A small sound classifier, trained from scratch: patch size [4, 4], 22800 steps.
Rows from block 8 of a small sound classifier, named by matrix and row number. Rows with one number belong to one neuron. Each number is 50 + 10 x the weight over its row's rms, rounded and kept within 0 to 99. All counts start at 0. After the name is the row's rms in percent of the matrix's.
After each neuron's rows are labels from the 100 clips, of 14848, where the neuron reaches its highest value: "strongest on" is what is common among them. Only what is clearly more common there than usual is listed. The data: synthesized solo parts of chorales (CocoChorales). In brackets: how many of the 100.
# fc1: MLP up (model.blocks.8.mlp.fc1.weight, 768x384), inputs 308-383
# fc2: MLP down (model.blocks.8.mlp.fc2.weight, 384x768, transposed), outputs 308-383

fc1.342 089:32 48 40 54 53 53 40 50 39 71 34 70 37 58 59 59 46 45 58 53 42 47 46 39 62 59 60 51 25 36 69 49 37 53 52 52 48 67 53 56 50 67 55 45 54 61 48 44 57 46 69 47 56 68 58 51 40 56 44 46 55 39 55 55 60 62 58 43 41 51 64 58 47 39 53 67
fc2.342 092:40 43 58 33 51 47 58 53 49 25 33 62 50 52 77 50 43 65 57 54 41 51 51 38 47 52 49 51 48 47 52 50 56 42 35 35 57 38 51 43 51 64 44 48 37 38 55 66 61 58 57 49 40 40 61 56 54 54 56 38 49 61 48 48 35 70 52 64 50 52 58 40 50 68 44 46
strongest on: horn (92); note B4 (38); note G#4 (37)

fc1.247 078:39 45 52 49 51 68 49 59 58 59 55 54 55 51 34 46 61 55 61 44 44 48 60 46 57 52 64 39 47 38 53 50 61 61 47 65 41 40 50 47 66 37 61 39 62 49 38 52 64 32 42 47 48 49 56 51 50 69 36 46 30 50 45 33 56 48 56 76 52 43 55 57 57 52 58 57
fc2.247 082:55 39 48 70 42 60 39 59 54 56 57 54 43 67 55 49 65 62 64 51 42 44 50 52 51 53 47 57 56 51 48 60 32 50 46 35 59 51 62 46 54 36 41 60 31 34 50 32 34 49 53 43 55 62 42 56 47 52 51 62 50 62 66 50 58 20 51 49 38 37 64 47 49 41 55 60
strongest on: viola (100); note E4 (61); note F#4 (45); note D4 (31)

fc1.103 101:37 66 45 48 47 35 56 52 50 72 58 43 48 40 42 53 42 22 56 63 43 63 52 40 53 65 54 56 45 53 45 49 51 60 56 58 47 59 46 63 52 48 47 65 49 42 48 53 55 33 59 51 41 43 60 48 45 35 61 44 52 53 38 58 59 54 64 33 43 40 58 45 51 48 38 47
fc2.103 090:43 55 44 37 46 51 52 43 55 46 47 54 58 40 62 62 56 49 43 57 49 40 40 56 48 75 41 60 47 49 44 62 50 62 37 35 71 54 38 54 60 48 49 51 35 46 62 61 42 68 51 50 39 57 51 52 52 49 36 51 31 35 55 35 73 52 48 74 52 51 53 48 47 29 56 58
strongest on: violin (58)

fc1.39 095:53 57 62 48 50 44 50 62 62 55 43 31 51 55 38 39 58 44 47 44 58 57 64 59 55 42 62 52 51 48 50 37 32 72 45 24 56 25 47 48 60 61 60 65 47 42 51 53 46 45 57 62 29 43 54 48 50 36 51 57 38 42 37 42 49 63 53 65 34 69 59 55 33 51 76 38
fc2.39 124:55 42 57 61 54 31 36 53 41 40 46 65 37 49 52 58 56 46 52 52 55 50 59 47 50 43 44 49 38 47 54 58 53 42 47 64 36 45 57 34 65 47 58 59 50 65 48 56 36 61 49 55 62 45 54 45 48 42 58 57 60 42 47 46 71 27 44 64 45 47 61 57 50 73 47 40
strongest on: trombone (100); note F#4 (59); note D#4 (44); note F4 (41)

fc1.488 104:53 48 36 45 56 52 54 65 49 56 68 67 65 67 43 34 39 69 49 61 49 55 36 57 54 57 44 19 50 42 33 41 43 29 40 57 45 40 51 61 56 56 49 52 46 71 47 51 71 57 43 43 43 45 49 46 46 50 52 43 48 41 72 37 42 60 41 52 43 53 59 53 41 59 46 56
fc2.488 100:38 45 46 50 59 53 60 54 54 52 35 60 68 59 37 61 59 43 56 62 56 44 57 48 29 31 43 32 54 47 43 44 48 38 51 45 25 33 50 45 50 40 45 72 67 47 49 46 58 50 61 52 49 62 45 51 45 31 41 42 32 47 53 53 48 56 56 54 48 39 65 46 34 34 51 37
strongest on: oboe (65); note A4 (52); note B4 (33)

fc1.714 103:37 71 46 49 41 52 58 55 59 58 62 52 52 45 42 65 60 52 62 58 65 28 53 61 40 52 58 51 54 32 61 33 65 54 52 53 42 47 49 41 45 57 47 42 63 50 59 50 68 64 64 44 57 43 37 27 44 45 34 39 39 55 44 70 54 38 33 43 51 50 51 63 46 59 67 65
fc2.714 105:48 45 52 50 33 58 30 51 54 62 39 52 52 46 49 52 45 69 60 52 40 58 62 49 50 28 63 51 50 51 47 69 40 38 49 57 51 56 46 50 33 44 54 62 26 35 66 56 61 39 59 62 52 50 56 43 39 45 43 46 40 54 56 49 39 47 51 49 41 36 66 61 46 39 43 40
strongest on: trombone (64)

fc1.670 126:54 61 46 49 42 75 26 56 49 42 39 54 52 74 60 34 34 55 34 57 49 76 46 51 54 73 68 51 62 44 60 68 44 17 52 45 50 50 53 62 55 66 61 38 45 62 41 38 47 62 47 44 50 60 59 59 50 51 46 55 39 34 57 38 58 47 65 53 46 63 45 42 46 41 32 34
fc2.670 133:52 50 62 37 55 62 86 40 37 42 51 58 55 23 49 53 56 60 42 51 39 55 49 41 60 47 57 43 51 37 55 55 41 57 39 67 47 54 49 46 59 48 55 39 56 54 54 54 59 42 37 51 36 53 58 47 57 51 59 46 43 44 42 44 69 69 38 66 47 42 56 54 50 35 41 47
strongest on: horn (100); note C#5 (51); note C5 (44); note A#4 (34)

fc1.504 090:46 42 45 45 51 29 51 68 62 44 49 49 39 61 50 48 68 48 55 64 53 48 49 47 45 30 41 58 39 50 54 55 38 40 46 55 50 48 58 61 51 50 56 48 41 26 44 38 33 51 39 43 38 60 57 54 68 59 42 27 48 58 55 51 39 33 34 46 52 56 60 66 49 65 53 63
fc2.504 092:49 59 74 63 48 53 48 59 50 42 56 44 55 67 49 45 52 41 48 63 58 41 50 58 54 45 43 62 64 48 46 50 45 58 48 47 52 54 46 46 54 57 52 51 40 49 44 39 62 28 34 41 56 52 40 40 45 63 75 51 51 42 57 56 40 36 48 37 41 53 42 65 46 51 48 30
strongest on: cello (99); note C#4 (59); note D4 (40); note C4 (34)

fc1.437 111:48 47 62 40 61 39 45 55 54 40 68 34 48 43 53 48 59 63 42 34 66 54 59 60 57 49 56 47 56 51 48 56 32 53 28 45 67 37 42 45 67 50 48 62 50 49 50 52 39 12 67 60 43 50 62 60 36 42 41 47 49 69 41 67 57 54 42 63 52 47 39 49 45 27 51 54
fc2.437 105:53 89 44 19 68 52 63 50 53 62 49 58 67 34 47 38 42 65 32 46 39 46 45 49 49 49 39 46 60 46 34 49 35 40 55 48 63 43 55 47 40 58 56 52 57 41 35 41 27 51 63 55 46 55 55 55 57 49 47 80 52 56 45 53 40 65 47 55 55 37 43 35 52 82 44 58
strongest on: oboe (97); note G4 (25)

fc1.405 104:66 42 49 41 60 51 54 43 57 57 63 55 41 42 55 42 65 49 54 45 58 29 52 45 56 58 37 50 22 56 51 52 69 52 47 48 74 54 48 42 53 44 52 59 50 50 40 53 37 54 67 60 48 36 38 40 55 28 60 53 68 54 53 40 43 64 37 53 38 62 50 51 49 61 56 56
fc2.405 108:52 42 57 38 52 42 46 42 47 43 31 47 63 23 51 62 44 53 59 46 39 52 54 49 46 59 64 48 31 43 65 52 52 35 63 71 59 51 43 39 46 45 52 42 56 48 42 48 50 56 55 56 59 51 43 51 43 29 71 14 54 55 54 43 53 64 62 50 56 65 45 63 57 51 60 41
strongest on: horn (82); note G#4 (29); note B4 (28)

fc1.330 089:66 62 54 46 61 54 44 49 52 36 62 37 58 54 47 52 58 49 64 78 55 58 62 50 48 56 54 58 43 50 39 37 44 47 36 45 56 48 49 48 57 37 55 54 56 37 56 57 37 36 56 52 43 49 56 46 51 37 43 48 32 67 56 55 61 23 33 51 45 43 29 48 50 53 61 47
fc2.330 086:56 53 61 42 33 62 56 37 44 47 34 66 37 51 54 55 40 39 27 50 45 34 56 54 52 48 44 46 32 56 48 40 63 47 53 54 55 44 47 47 57 52 63 54 61 67 50 62 54 58 50 54 54 51 48 54 47 58 54 42 44 59 47 47 56 16 55 45 54 48 65 58 57 48 44 44
strongest on: double bass (100); note B3 (40); note A3 (28)

fc1.104 114:47 48 54 54 41 36 54 40 62 61 49 43 48 44 54 52 56 53 44 60 56 49 47 55 40 46 51 67 58 37 46 45 46 66 47 48 51 57 60 47 53 38 69 50 71 52 29 46 52 41 48 38 57 51 51 41 43 66 28 55 40 39 42 53 64 56 39 45 53 41 36 41 44 64 55 72
fc2.104 111:46 55 59 40 33 47 63 54 58 54 42 53 68 53 61 48 31 51 29 66 39 45 52 51 39 55 40 55 44 56 57 54 47 60 55 43 71 50 53 35 42 62 68 59 38 55 40 43 54 44 52 54 56 50 68 47 55 42 38 74 31 63 56 55 59 50 65 47 51 28 35 30 60 48 41 43
strongest on: oboe (98); note G#4 (33); note A4 (30); note A#4 (28)

fc1.178 109:47 54 49 42 52 64 49 47 72 43 63 56 46 26 44 51 49 58 48 62 24 49 58 48 51 55 57 60 69 47 56 63 53 45 41 39 41 29 42 57 60 63 51 46 52 69 48 52 64 48 39 39 35 65 50 57 36 39 76 73 51 51 45 32 45 61 54 35 66 43 79 51 52 53 43 59
fc2.178 114:53 35 41 63 26 64 35 40 42 65 49 45 52 52 47 49 62 64 45 56 53 56 55 48 65 50 50 54 53 50 69 78 62 43 66 62 46 48 59 53 39 54 47 59 52 36 39 44 52 33 62 45 42 37 53 60 39 52 66 47 47 48 35 45 40 25 47 43 32 37 57 58 43 87 42 57
strongest on: violin (100); note E5 (42); note F5 (27)

fc1.411 103:58 67 50 61 45 48 68 51 44 64 60 44 59 42 50 53 54 45 49 38 56 57 40 48 41 42 42 53 56 61 34 50 49 50 46 48 65 48 33 39 46 65 44 39 39 66 49 48 72 56 36 43 43 51 57 31 56 65 52 53 36 30 71 61 49 45 51 56 46 37 42 35 52 36 46 66
fc2.411 107:46 48 55 53 49 66 37 56 58 36 48 48 21 50 68 62 48 45 42 28 49 42 49 51 48 44 58 67 64 45 50 39 52 50 59 46 60 54 57 40 39 43 50 49 55 53 43 70 67 56 41 67 45 53 37 73 43 54 62 44 46 38 48 61 52 18 50 48 52 52 34 66 47 45 55 44
strongest on: double bass (100); note A3 (37); note G3 (29)

fc1.510 072:49 46 44 34 61 51 43 65 72 70 49 53 53 33 41 40 54 67 36 51 25 48 54 48 50 59 51 50 62 53 35 49 53 66 47 45 39 43 47 65 72 41 61 58 56 44 53 45 52 49 68 48 57 60 53 52 46 56 56 55 52 60 28 53 48 63 40 43 57 48 53 53 55 57 57 51
fc2.510 069:45 41 56 44 55 51 50 27 43 45 47 53 45 40 42 71 45 54 76 50 59 58 59 48 44 63 61 45 42 55 60 46 51 49 66 73 62 46 47 44 28 47 66 46 45 48 53 56 58 52 78 54 59 56 49 29 34 46 66 46 55 37 37 46 58 57 58 47 47 49 46 72 41 53 59 48
strongest on: violin (100); note D#5 (28); note F5 (27); note E5 (26)

fc1.30 097:47 28 61 63 58 45 52 51 52 52 44 50 57 35 47 48 36 69 47 45 30 39 47 41 43 54 49 46 57 45 47 54 70 68 45 61 46 65 63 49 68 64 63 42 53 70 38 54 19 56 58 40 58 51 44 53 38 59 42 40 31 60 41 48 33 46 63 40 58 37 58 51 59 42 35 61
fc2.30 090:52 46 48 66 64 44 40 58 50 57 60 46 48 51 57 54 37 51 41 55 41 53 56 35 44 28 58 47 41 53 74 50 38 43 46 54 47 51 46 47 47 41 71 53 46 31 49 51 44 47 53 48 55 54 50 40 39 47 66 58 54 36 49 39 37 36 30 50 36 53 62 65 36 56 29 57
strongest on: violin (100); note A4 (29); note F#4 (27); note E5 (25)

fc1.563 069:63 35 46 51 61 36 53 44 58 45 68 63 59 54 41 37 46 44 49 35 57 49 59 58 49 44 43 44 65 40 50 53 64 52 45 52 53 50 57 56 49 49 57 54 41 62 68 63 42 53 66 40 59 45 51 68 43 63 36 34 41 70 58 47 51 54 60 57 45 58 63 49 47 38 34 59
fc2.563 063:48 47 64 54 58 44 54 58 43 51 58 53 48 58 62 40 52 53 51 28 38 56 37 43 58 54 49 39 51 30 28 37 71 49 42 61 42 58 36 61 26 44 40 50 42 47 54 48 55 57 58 45 55 53 41 66 60 51 41 46 49 52 60 40 41 49 37 31 71 53 51 45 47 40 41 52
strongest on: trumpet (86); note D#5 (26)

fc1.183 086:43 58 45 44 57 70 44 61 54 43 57 28 36 36 54 55 45 36 47 43 48 33 66 56 56 43 43 53 48 65 51 42 51 73 27 40 54 50 50 50 76 48 53 32 37 47 50 50 44 29 57 49 30 41 46 50 56 58 45 35 54 50 51 42 49 49 49 37 39 72 51 48 47 44 62 54
fc2.183 076:53 33 58 45 55 60 94 64 46 50 51 28 66 45 49 55 43 48 45 53 29 49 55 52 53 61 48 50 61 69 46 37 55 66 58 36 54 51 59 40 26 46 59 49 40 34 49 42 44 45 54 50 53 42 52 52 66 46 60 60 56 58 45 66 62 58 62 47 45 32 46 37 41 56 60 55
strongest on: saxophone (100); note F4 (27)

fc1.12 090:60 42 40 46 53 52 50 48 41 38 44 41 40 54 45 57 72 55 45 42 47 52 47 32 69 51 48 51 58 55 54 50 45 48 51 48 55 45 55 62 66 60 48 39 45 56 77 45 52 45 42 47 54 43 46 76 59 63 48 33 43 53 53 45 52 48 44 31 38 44 46 51 49 39 44 43
fc2.12 077:57 44 27 49 72 36 48 60 48 53 63 76 58 30 46 62 40 50 56 45 48 45 69 50 42 36 50 59 25 50 48 42 57 55 51 45 64 48 58 29 38 44 58 34 50 52 59 65 47 50 76 61 47 61 44 66 58 34 34 52 54 49 48 41 52 60 52 63 70 43 55 52 44 54 58 50
strongest on: double bass (100); note C4 (42); note B3 (35)

fc1.541 090:55 32 58 45 52 58 50 37 51 38 53 63 46 45 54 68 67 58 60 50 43 39 39 57 65 40 50 48 35 29 54 63 66 50 46 39 51 53 61 37 55 60 54 50 61 52 37 49 41 46 57 53 45 61 63 56 60 55 55 58 53 44 54 59 60 43 58 42 48 68 58 50 51 54 63 40
fc2.541 095:55 47 52 36 56 50 74 47 54 54 58 63 36 55 58 49 52 46 42 49 52 39 42 52 51 60 52 57 53 38 33 61 55 53 33 37 60 49 52 63 65 45 47 50 51 32 54 42 20 42 42 48 48 59 62 41 39 61 28 54 48 60 56 53 48 44 30 37 41 58 55 29 53 61 46 44
strongest on: viola (100); note F#4 (47); note D#4 (35); note E4 (34)

fc1.392 093:56 45 35 22 39 52 60 71 42 35 47 52 68 44 44 52 52 44 50 42 74 65 45 33 49 56 51 50 76 43 43 20 50 50 52 40 47 51 52 50 61 36 48 62 48 35 53 42 44 39 55 56 39 36 30 55 38 41 43 54 54 52 51 42 59 64 65 45 58 47 42 53 46 61 34 60
fc2.392 079:61 43 54 35 38 50 18 48 48 57 57 37 37 36 55 45 49 48 57 48 56 49 36 51 53 42 52 47 55 54 53 46 60 45 50 50 49 56 59 45 44 43 25 50 26 41 50 52 48 65 54 38 42 54 47 27 31 54 43 45 57 41 52 38 55 54 46 49 34 62 61 58 66 49 41 36
strongest on: cello (100); note A#3 (61); note C4 (32); note B3 (27)

fc1.669 074:58 57 54 44 23 54 59 51 65 39 55 37 44 40 27 58 54 33 53 47 26 43 50 51 51 58 64 46 53 61 56 48 29 59 57 52 54 56 48 41 53 57 51 51 61 69 33 68 56 27 52 40 52 42 47 58 43 45 49 59 49 48 38 48 45 52 40 57 64 48 47 48 42 55 53 53
fc2.669 068:41 50 39 45 54 59 72 52 50 44 42 53 45 33 35 57 50 62 53 40 73 48 49 48 34 41 37 47 49 74 33 49 72 48 44 51 47 42 46 57 60 40 58 60 61 67 37 55 69 68 42 66 50 50 56 59 50 48 39 48 67 44 48 55 53 46 70 47 56 54 44 52 53 42 63 44
strongest on: saxophone (82)

fc1.457 083:29 46 40 40 40 38 49 53 64 42 50 62 40 35 27 42 53 67 36 46 30 54 48 47 62 66 49 43 49 56 55 24 28 38 50 52 41 54 45 51 55 31 57 65 50 74 61 68 58 51 59 46 58 49 32 51 49 60 45 50 45 48 72 37 55 51 49 48 61 35 55 59 28 63 54 54
fc2.457 093:54 38 32 34 21 61 51 47 49 49 39 41 62 37 43 59 47 71 47 39 54 72 53 48 53 50 42 44 45 58 62 67 66 61 51 38 51 49 43 66 49 44 54 70 57 43 51 43 59 31 50 51 34 59 42 49 44 56 62 56 51 44 55 39 52 30 57 44 54 38 67 48 54 53 54 49
strongest on: tuba (100); note A#3 (80); note C4 (51); note A3 (47)

fc1.382 116:40 59 63 42 44 59 63 52 62 43 57 36 53 45 40 54 52 57 64 57 77 51 33 43 36 39 34 55 50 52 48 53 56 55 49 49 52 54 55 66 61 49 54 32 60 46 44 46 52 50 49 67 63 44 32 45 45 36 42 57 41 53 42 61 58 70 48 59 52 57 36 50 52 52 54 39
fc2.382 117:33 58 41 34 61 39 30 59 61 62 50 33 48 29 55 56 56 50 59 45 46 64 59 44 59 47 41 51 53 47 47 48 41 36 48 45 47 53 44 33 47 45 37 42 43 46 50 49 52 55 54 34 61 63 38 48 49 44 48 46 67 40 51 54 55 77 41 43 42 54 55 54 59 65 50 55
strongest on: viola (26)

fc1.367 086:49 62 47 40 54 39 46 55 43 41 61 62 47 52 58 50 43 43 42 59 47 54 64 51 43 62 55 42 44 51 42 39 54 36 39 63 45 36 42 58 65 36 48 51 63 39 57 37 38 55 60 59 41 55 52 52 59 49 59 52 58 47 55 49 54 42 66 45 54 78 52 48 55 51 41 48
fc2.367 094:55 31 44 74 42 52 32 50 52 77 57 47 36 57 61 46 50 47 43 49 48 41 58 37 43 45 32 49 61 46 49 41 45 47 59 28 51 59 55 55 62 50 39 30 49 52 58 62 35 44 66 48 59 47 40 56 53 54 49 52 67 48 41 41 79 41 28 45 40 57 34 58 56 63 56 42
strongest on: trumpet (98); note D#5 (57); note E5 (48); note F#5 (38)

fc1.165 101:77 43 58 47 41 30 39 57 65 43 48 52 55 35 37 37 49 53 65 70 67 48 44 50 64 47 61 48 41 51 63 51 50 49 58 53 52 56 59 50 62 61 37 40 48 34 28 51 47 41 52 56 56 53 47 54 53 42 38 40 50 67 46 63 42 48 37 24 51 52 46 60 54 42 46 61
fc2.165 097:41 40 61 37 52 47 56 33 51 60 50 41 49 37 56 43 38 55 68 65 50 49 63 45 41 47 60 40 47 55 56 54 59 43 52 53 40 51 56 53 52 52 46 53 43 62 49 59 30 59 46 60 54 67 49 42 48 49 41 47 49 54 50 51 55 38 56 49 64 53 39 55 49 40 64 42
strongest on: horn (100); note C5 (55); note B4 (31); note A4 (30)

fc1.141 088:36 48 55 54 48 42 43 44 73 52 50 65 61 55 43 34 59 30 48 46 41 55 57 50 68 46 44 38 64 67 61 51 27 58 48 28 51 37 61 36 67 52 52 47 36 34 48 43 34 43 57 69 35 36 46 41 57 35 46 37 50 65 53 47 66 46 70 47 57 57 68 43 58 42 42 43
fc2.141 088:40 43 57 43 40 52 51 50 52 32 44 62 31 43 54 63 66 61 41 52 46 46 56 55 50 54 48 46 43 57 49 38 58 53 35 50 43 45 40 40 66 53 50 38 64 74 56 61 32 60 34 49 55 44 54 47 54 29 35 55 53 57 51 41 67 37 33 49 46 52 36 39 63 40 51 39
strongest on: trombone (100); note D4 (43); note F4 (35); note E4 (34)

fc1.645 097:57 44 40 72 39 26 46 50 44 43 63 47 78 30 62 56 48 50 42 54 57 25 61 51 47 53 41 54 58 57 51 56 41 49 37 51 45 52 58 50 54 50 50 57 66 24 56 46 55 60 59 50 47 69 44 51 63 41 69 55 44 53 57 48 48 44 39 57 56 53 58 56 44 71 62 48
fc2.645 102:62 43 37 74 47 46 50 45 47 64 40 53 51 52 46 49 47 57 53 51 50 53 49 44 49 67 63 56 56 41 62 46 65 49 44 55 47 45 53 33 49 40 42 43 47 41 59 52 35 45 45 43 42 42 46 67 65 31 57 56 48 58 40 48 63 41 72 44 53 61 54 46 50 49 47 58
strongest on: viola (55)

fc1.643 074:43 62 23 46 62 60 41 70 57 35 36 45 55 52 38 52 35 40 35 56 65 53 44 43 43 73 50 67 57 50 41 65 44 51 44 49 49 64 52 60 42 76 54 54 69 61 65 50 36 41 59 57 37 57 55 39 63 52 48 50 44 48 52 41 59 53 46 51 48 68 50 53 58 38 52 46
fc2.643 078:54 72 47 36 55 63 75 49 44 58 55 50 53 56 33 34 58 42 45 54 48 58 59 38 47 48 67 39 47 54 53 59 23 62 57 53 63 42 47 43 51 50 40 34 33 27 50 56 55 60 56 56 48 53 53 34 69 43 58 62 39 52 46 42 63 74 54 54 34 45 74 57 45 60 53 47
strongest on: horn (100); note C#5 (47); note C5 (43); note D5 (28)

fc1.73 092:52 58 37 41 58 51 46 66 50 75 61 62 63 37 41 34 50 27 60 57 55 52 42 54 50 47 59 59 46 62 75 58 69 60 52 49 62 31 46 47 57 59 47 42 44 55 40 45 36 57 51 57 24 54 43 55 47 54 52 60 33 78 47 43 67 62 45 23 60 54 58 56 43 47 32 49
fc2.73 088:42 46 50 27 43 51 77 52 42 11 39 60 51 47 48 61 46 60 43 25 40 47 42 51 54 55 54 59 61 52 53 56 37 64 54 62 66 58 55 56 49 44 60 47 46 54 43 50 46 67 49 61 54 51 41 53 37 52 53 54 55 61 57 54 53 61 48 63 48 44 40 44 56 35 42 61
strongest on: saxophone (100); note F#4 (29); note B4 (26)

fc1.450 084:48 47 43 53 48 28 41 43 44 34 62 48 44 43 52 41 70 54 64 58 47 48 52 49 58 37 61 55 44 52 55 48 59 57 45 71 49 53 55 45 61 45 58 37 45 34 47 48 36 53 75 48 46 66 50 58 49 35 67 42 53 61 32 36 63 78 54 48 43 36 64 48 48 60 56 53
fc2.450 074:56 60 30 55 62 40 73 48 55 47 58 54 62 46 37 63 53 52 61 36 55 46 47 53 43 41 53 62 48 52 55 42 54 58 53 50 35 57 51 63 25 46 61 46 45 43 41 50 34 48 53 61 59 57 42 60 35 36 54 39 50 38 44 45 52 65 49 47 54 41 35 49 49 42 50 56
strongest on: viola (54); oboe (32)

fc1.527 120:58 26 59 55 46 52 50 47 61 54 57 55 54 40 40 54 47 57 53 64 50 21 40 52 39 37 58 54 58 41 39 47 68 40 46 47 49 55 48 40 51 68 57 57 44 70 47 48 56 41 51 49 39 67 71 42 62 58 39 57 44 39 67 54 45 61 35 37 68 45 72 57 44 63 62 49
fc2.527 131:50 91 50 23 47 65 42 45 50 39 51 51 65 53 39 54 50 56 54 48 52 45 51 54 49 49 46 58 59 49 50 48 46 48 36 41 50 48 50 70 58 50 51 50 42 41 40 56 27 42 43 53 52 53 59 55 46 54 35 43 53 65 43 48 39 68 37 58 31 46 58 46 49 44 47 47
strongest on: viola (100); note F#4 (39); note D4 (37); note G#4 (29)

fc1.269 081:48 52 49 29 83 54 43 39 47 50 54 60 53 52 48 46 38 47 38 53 53 64 62 45 41 81 70 47 53 67 51 46 40 39 36 49 61 51 51 59 50 68 48 52 41 38 30 40 46 62 46 48 46 62 42 57 60 49 38 59 33 55 36 51 52 75 30 61 66 34 59 46 48 63 56 57
fc2.269 080:36 50 36 41 71 51 64 41 42 47 40 46 53 38 55 46 49 37 60 52 34 43 33 53 55 82 53 63 39 43 60 54 50 48 51 49 53 55 47 39 47 53 50 55 43 45 33 49 27 42 40 59 55 43 43 58 50 58 61 42 56 49 42 56 48 56 52 46 43 63 50 44 56 43 71 47
strongest on: horn (70); note E4 (30); saxophone (29)

fc1.33 086:45 51 51 57 39 52 72 53 55 56 61 67 45 49 47 35 51 50 47 52 34 49 52 47 61 51 47 57 65 51 55 65 42 50 56 51 51 21 65 45 70 48 54 51 54 45 52 58 54 37 52 56 50 43 49 62 47 47 40 42 46 66 48 60 35 51 47 39 55 56 57 44 57 52 63 26
fc2.33 086:64 54 55 48 37 56 51 49 50 30 58 69 50 30 50 53 45 58 48 35 31 49 49 59 49 51 63 58 21 38 52 57 55 55 49 61 60 51 37 44 53 50 44 56 58 67 53 62 52 33 43 52 46 42 41 45 57 53 44 39 61 52 50 48 43 47 44 61 50 66 37 55 53 69 50 58
strongest on: violin (98); note B4 (39); note A4 (38); note A#4 (32)

fc1.667 081:44 58 59 48 53 61 43 51 48 50 68 40 32 47 44 45 52 56 58 48 46 54 55 29 48 51 60 68 42 41 63 49 58 33 43 50 62 55 52 52 57 63 52 46 61 51 56 48 66 60 42 53 42 56 38 45 69 61 37 51 50 50 60 52 38 60 56 65 49 38 57 38 55 46 55 70
fc2.667 079:58 51 39 48 40 65 47 43 48 52 49 26 60 64 43 60 63 40 44 53 53 63 41 41 54 57 41 40 52 58 39 48 64 41 44 67 51 61 52 40 52 54 46 52 31 42 39 52 57 60 48 55 37 46 62 30 49 46 54 58 25 55 50 40 37 57 38 41 63 62 64 62 50 59 52 47
strongest on: violin (100); note G5 (47); note F5 (42)

fc1.240 109:63 63 39 53 57 52 58 49 39 60 36 42 40 38 48 60 48 70 51 32 51 41 46 48 52 49 51 52 50 39 53 55 51 61 36 51 80 52 56 43 34 46 54 61 47 47 56 53 37 36 48 48 56 70 39 43 42 48 56 35 56 62 54 48 56 43 54 42 64 40 57 41 37 53 64 47
fc2.240 112:37 48 58 65 56 59 37 54 46 36 46 32 42 36 37 39 53 47 48 41 37 38 56 47 50 60 51 51 48 64 69 44 55 47 38 29 60 54 50 40 65 65 46 53 48 36 35 59 59 61 54 55 52 38 48 49 42 39 45 43 60 64 57 67 61 44 41 45 49 41 32 57 53 44 66 64
strongest on: trumpet (30); saxophone (25)

fc1.535 104:56 47 45 56 55 29 55 64 48 56 62 59 59 70 74 28 48 69 48 45 47 73 55 41 54 50 43 51 46 47 76 54 32 51 34 51 63 53 64 44 61 40 40 65 48 38 49 46 56 43 68 63 56 47 48 60 40 38 49 29 46 48 47 68 57 69 44 55 43 69 46 39 39 80 60 58
fc2.535 091:45 42 32 34 65 51 48 54 55 54 45 43 60 55 81 53 52 44 65 53 44 27 39 55 53 46 51 31 48 50 38 37 66 36 65 46 54 57 59 45 17 49 47 56 49 40 33 59 58 53 47 44 39 50 46 63 49 41 32 33 26 45 44 48 66 57 57 48 61 46 63 55 54 25 58 64
strongest on: tuba (94); note A3 (55); note G3 (34); note G#3 (34)

fc1.497 106:34 57 68 36 63 52 48 70 64 59 49 65 47 62 55 41 56 54 59 69 60 64 61 57 43 52 46 50 32 41 51 58 50 49 39 46 46 47 36 47 50 45 61 43 43 41 34 65 62 55 51 49 44 46 45 49 49 41 37 46 51 52 38 39 47 49 70 41 48 49 40 54 52 55 72 50
fc2.497 103:54 41 34 66 60 43 50 48 46 34 58 55 58 57 59 46 35 28 38 66 56 52 39 60 46 67 48 53 31 53 52 63 43 36 54 55 61 52 54 44 66 54 57 55 52 56 51 57 40 47 48 44 52 35 50 37 53 47 42 51 33 62 65 57 49 33 65 61 42 57 48 52 37 45 65 60
strongest on: trombone (82); note F#4 (52); note G#4 (49)

fc1.118 083:64 50 34 55 51 45 41 69 55 33 49 25 46 51 56 48 33 60 52 63 51 51 52 61 65 62 61 51 42 38 54 30 66 64 32 55 53 39 44 49 54 50 43 39 51 43 50 50 42 53 55 62 46 60 62 61 49 50 56 47 52 46 51 39 49 51 40 26 45 51 51 61 48 49 62 63
fc2.118 079:54 56 34 46 43 56 53 59 59 54 47 55 50 58 52 48 59 47 61 70 42 42 67 56 38 44 45 30 57 43 44 62 41 41 53 42 51 64 56 49 47 56 53 47 42 46 55 51 62 31 38 48 42 52 44 39 52 41 45 68 36 58 46 37 46 50 53 48 32 50 48 30 52 73 47 50
strongest on: viola (91); note F4 (47); note D#4 (44); note E4 (31)

fc1.622 093:67 55 43 62 44 33 40 55 42 49 45 54 42 29 55 60 32 36 55 48 63 56 42 44 57 38 64 47 44 35 52 44 35 50 51 45 54 50 47 48 31 76 47 32 39 50 45 31 62 49 50 47 42 53 44 39 67 57 52 43 53 60 57 38 71 55 38 52 50 49 52 60 37 66 52 52
fc2.622 108:56 00 38 50 58 51 46 48 57 37 48 50 36 51 57 48 49 32 52 44 46 75 43 56 58 46 36 59 43 28 51 43 63 50 44 55 39 50 51 47 48 60 50 33 42 43 62 70 48 49 49 45 43 32 42 50 74 33 43 27 59 61 53 51 41 54 36 44 51 40 25 40 50 55 52 48
strongest on: violin (99); note E5 (44); note F5 (34); note G5 (31)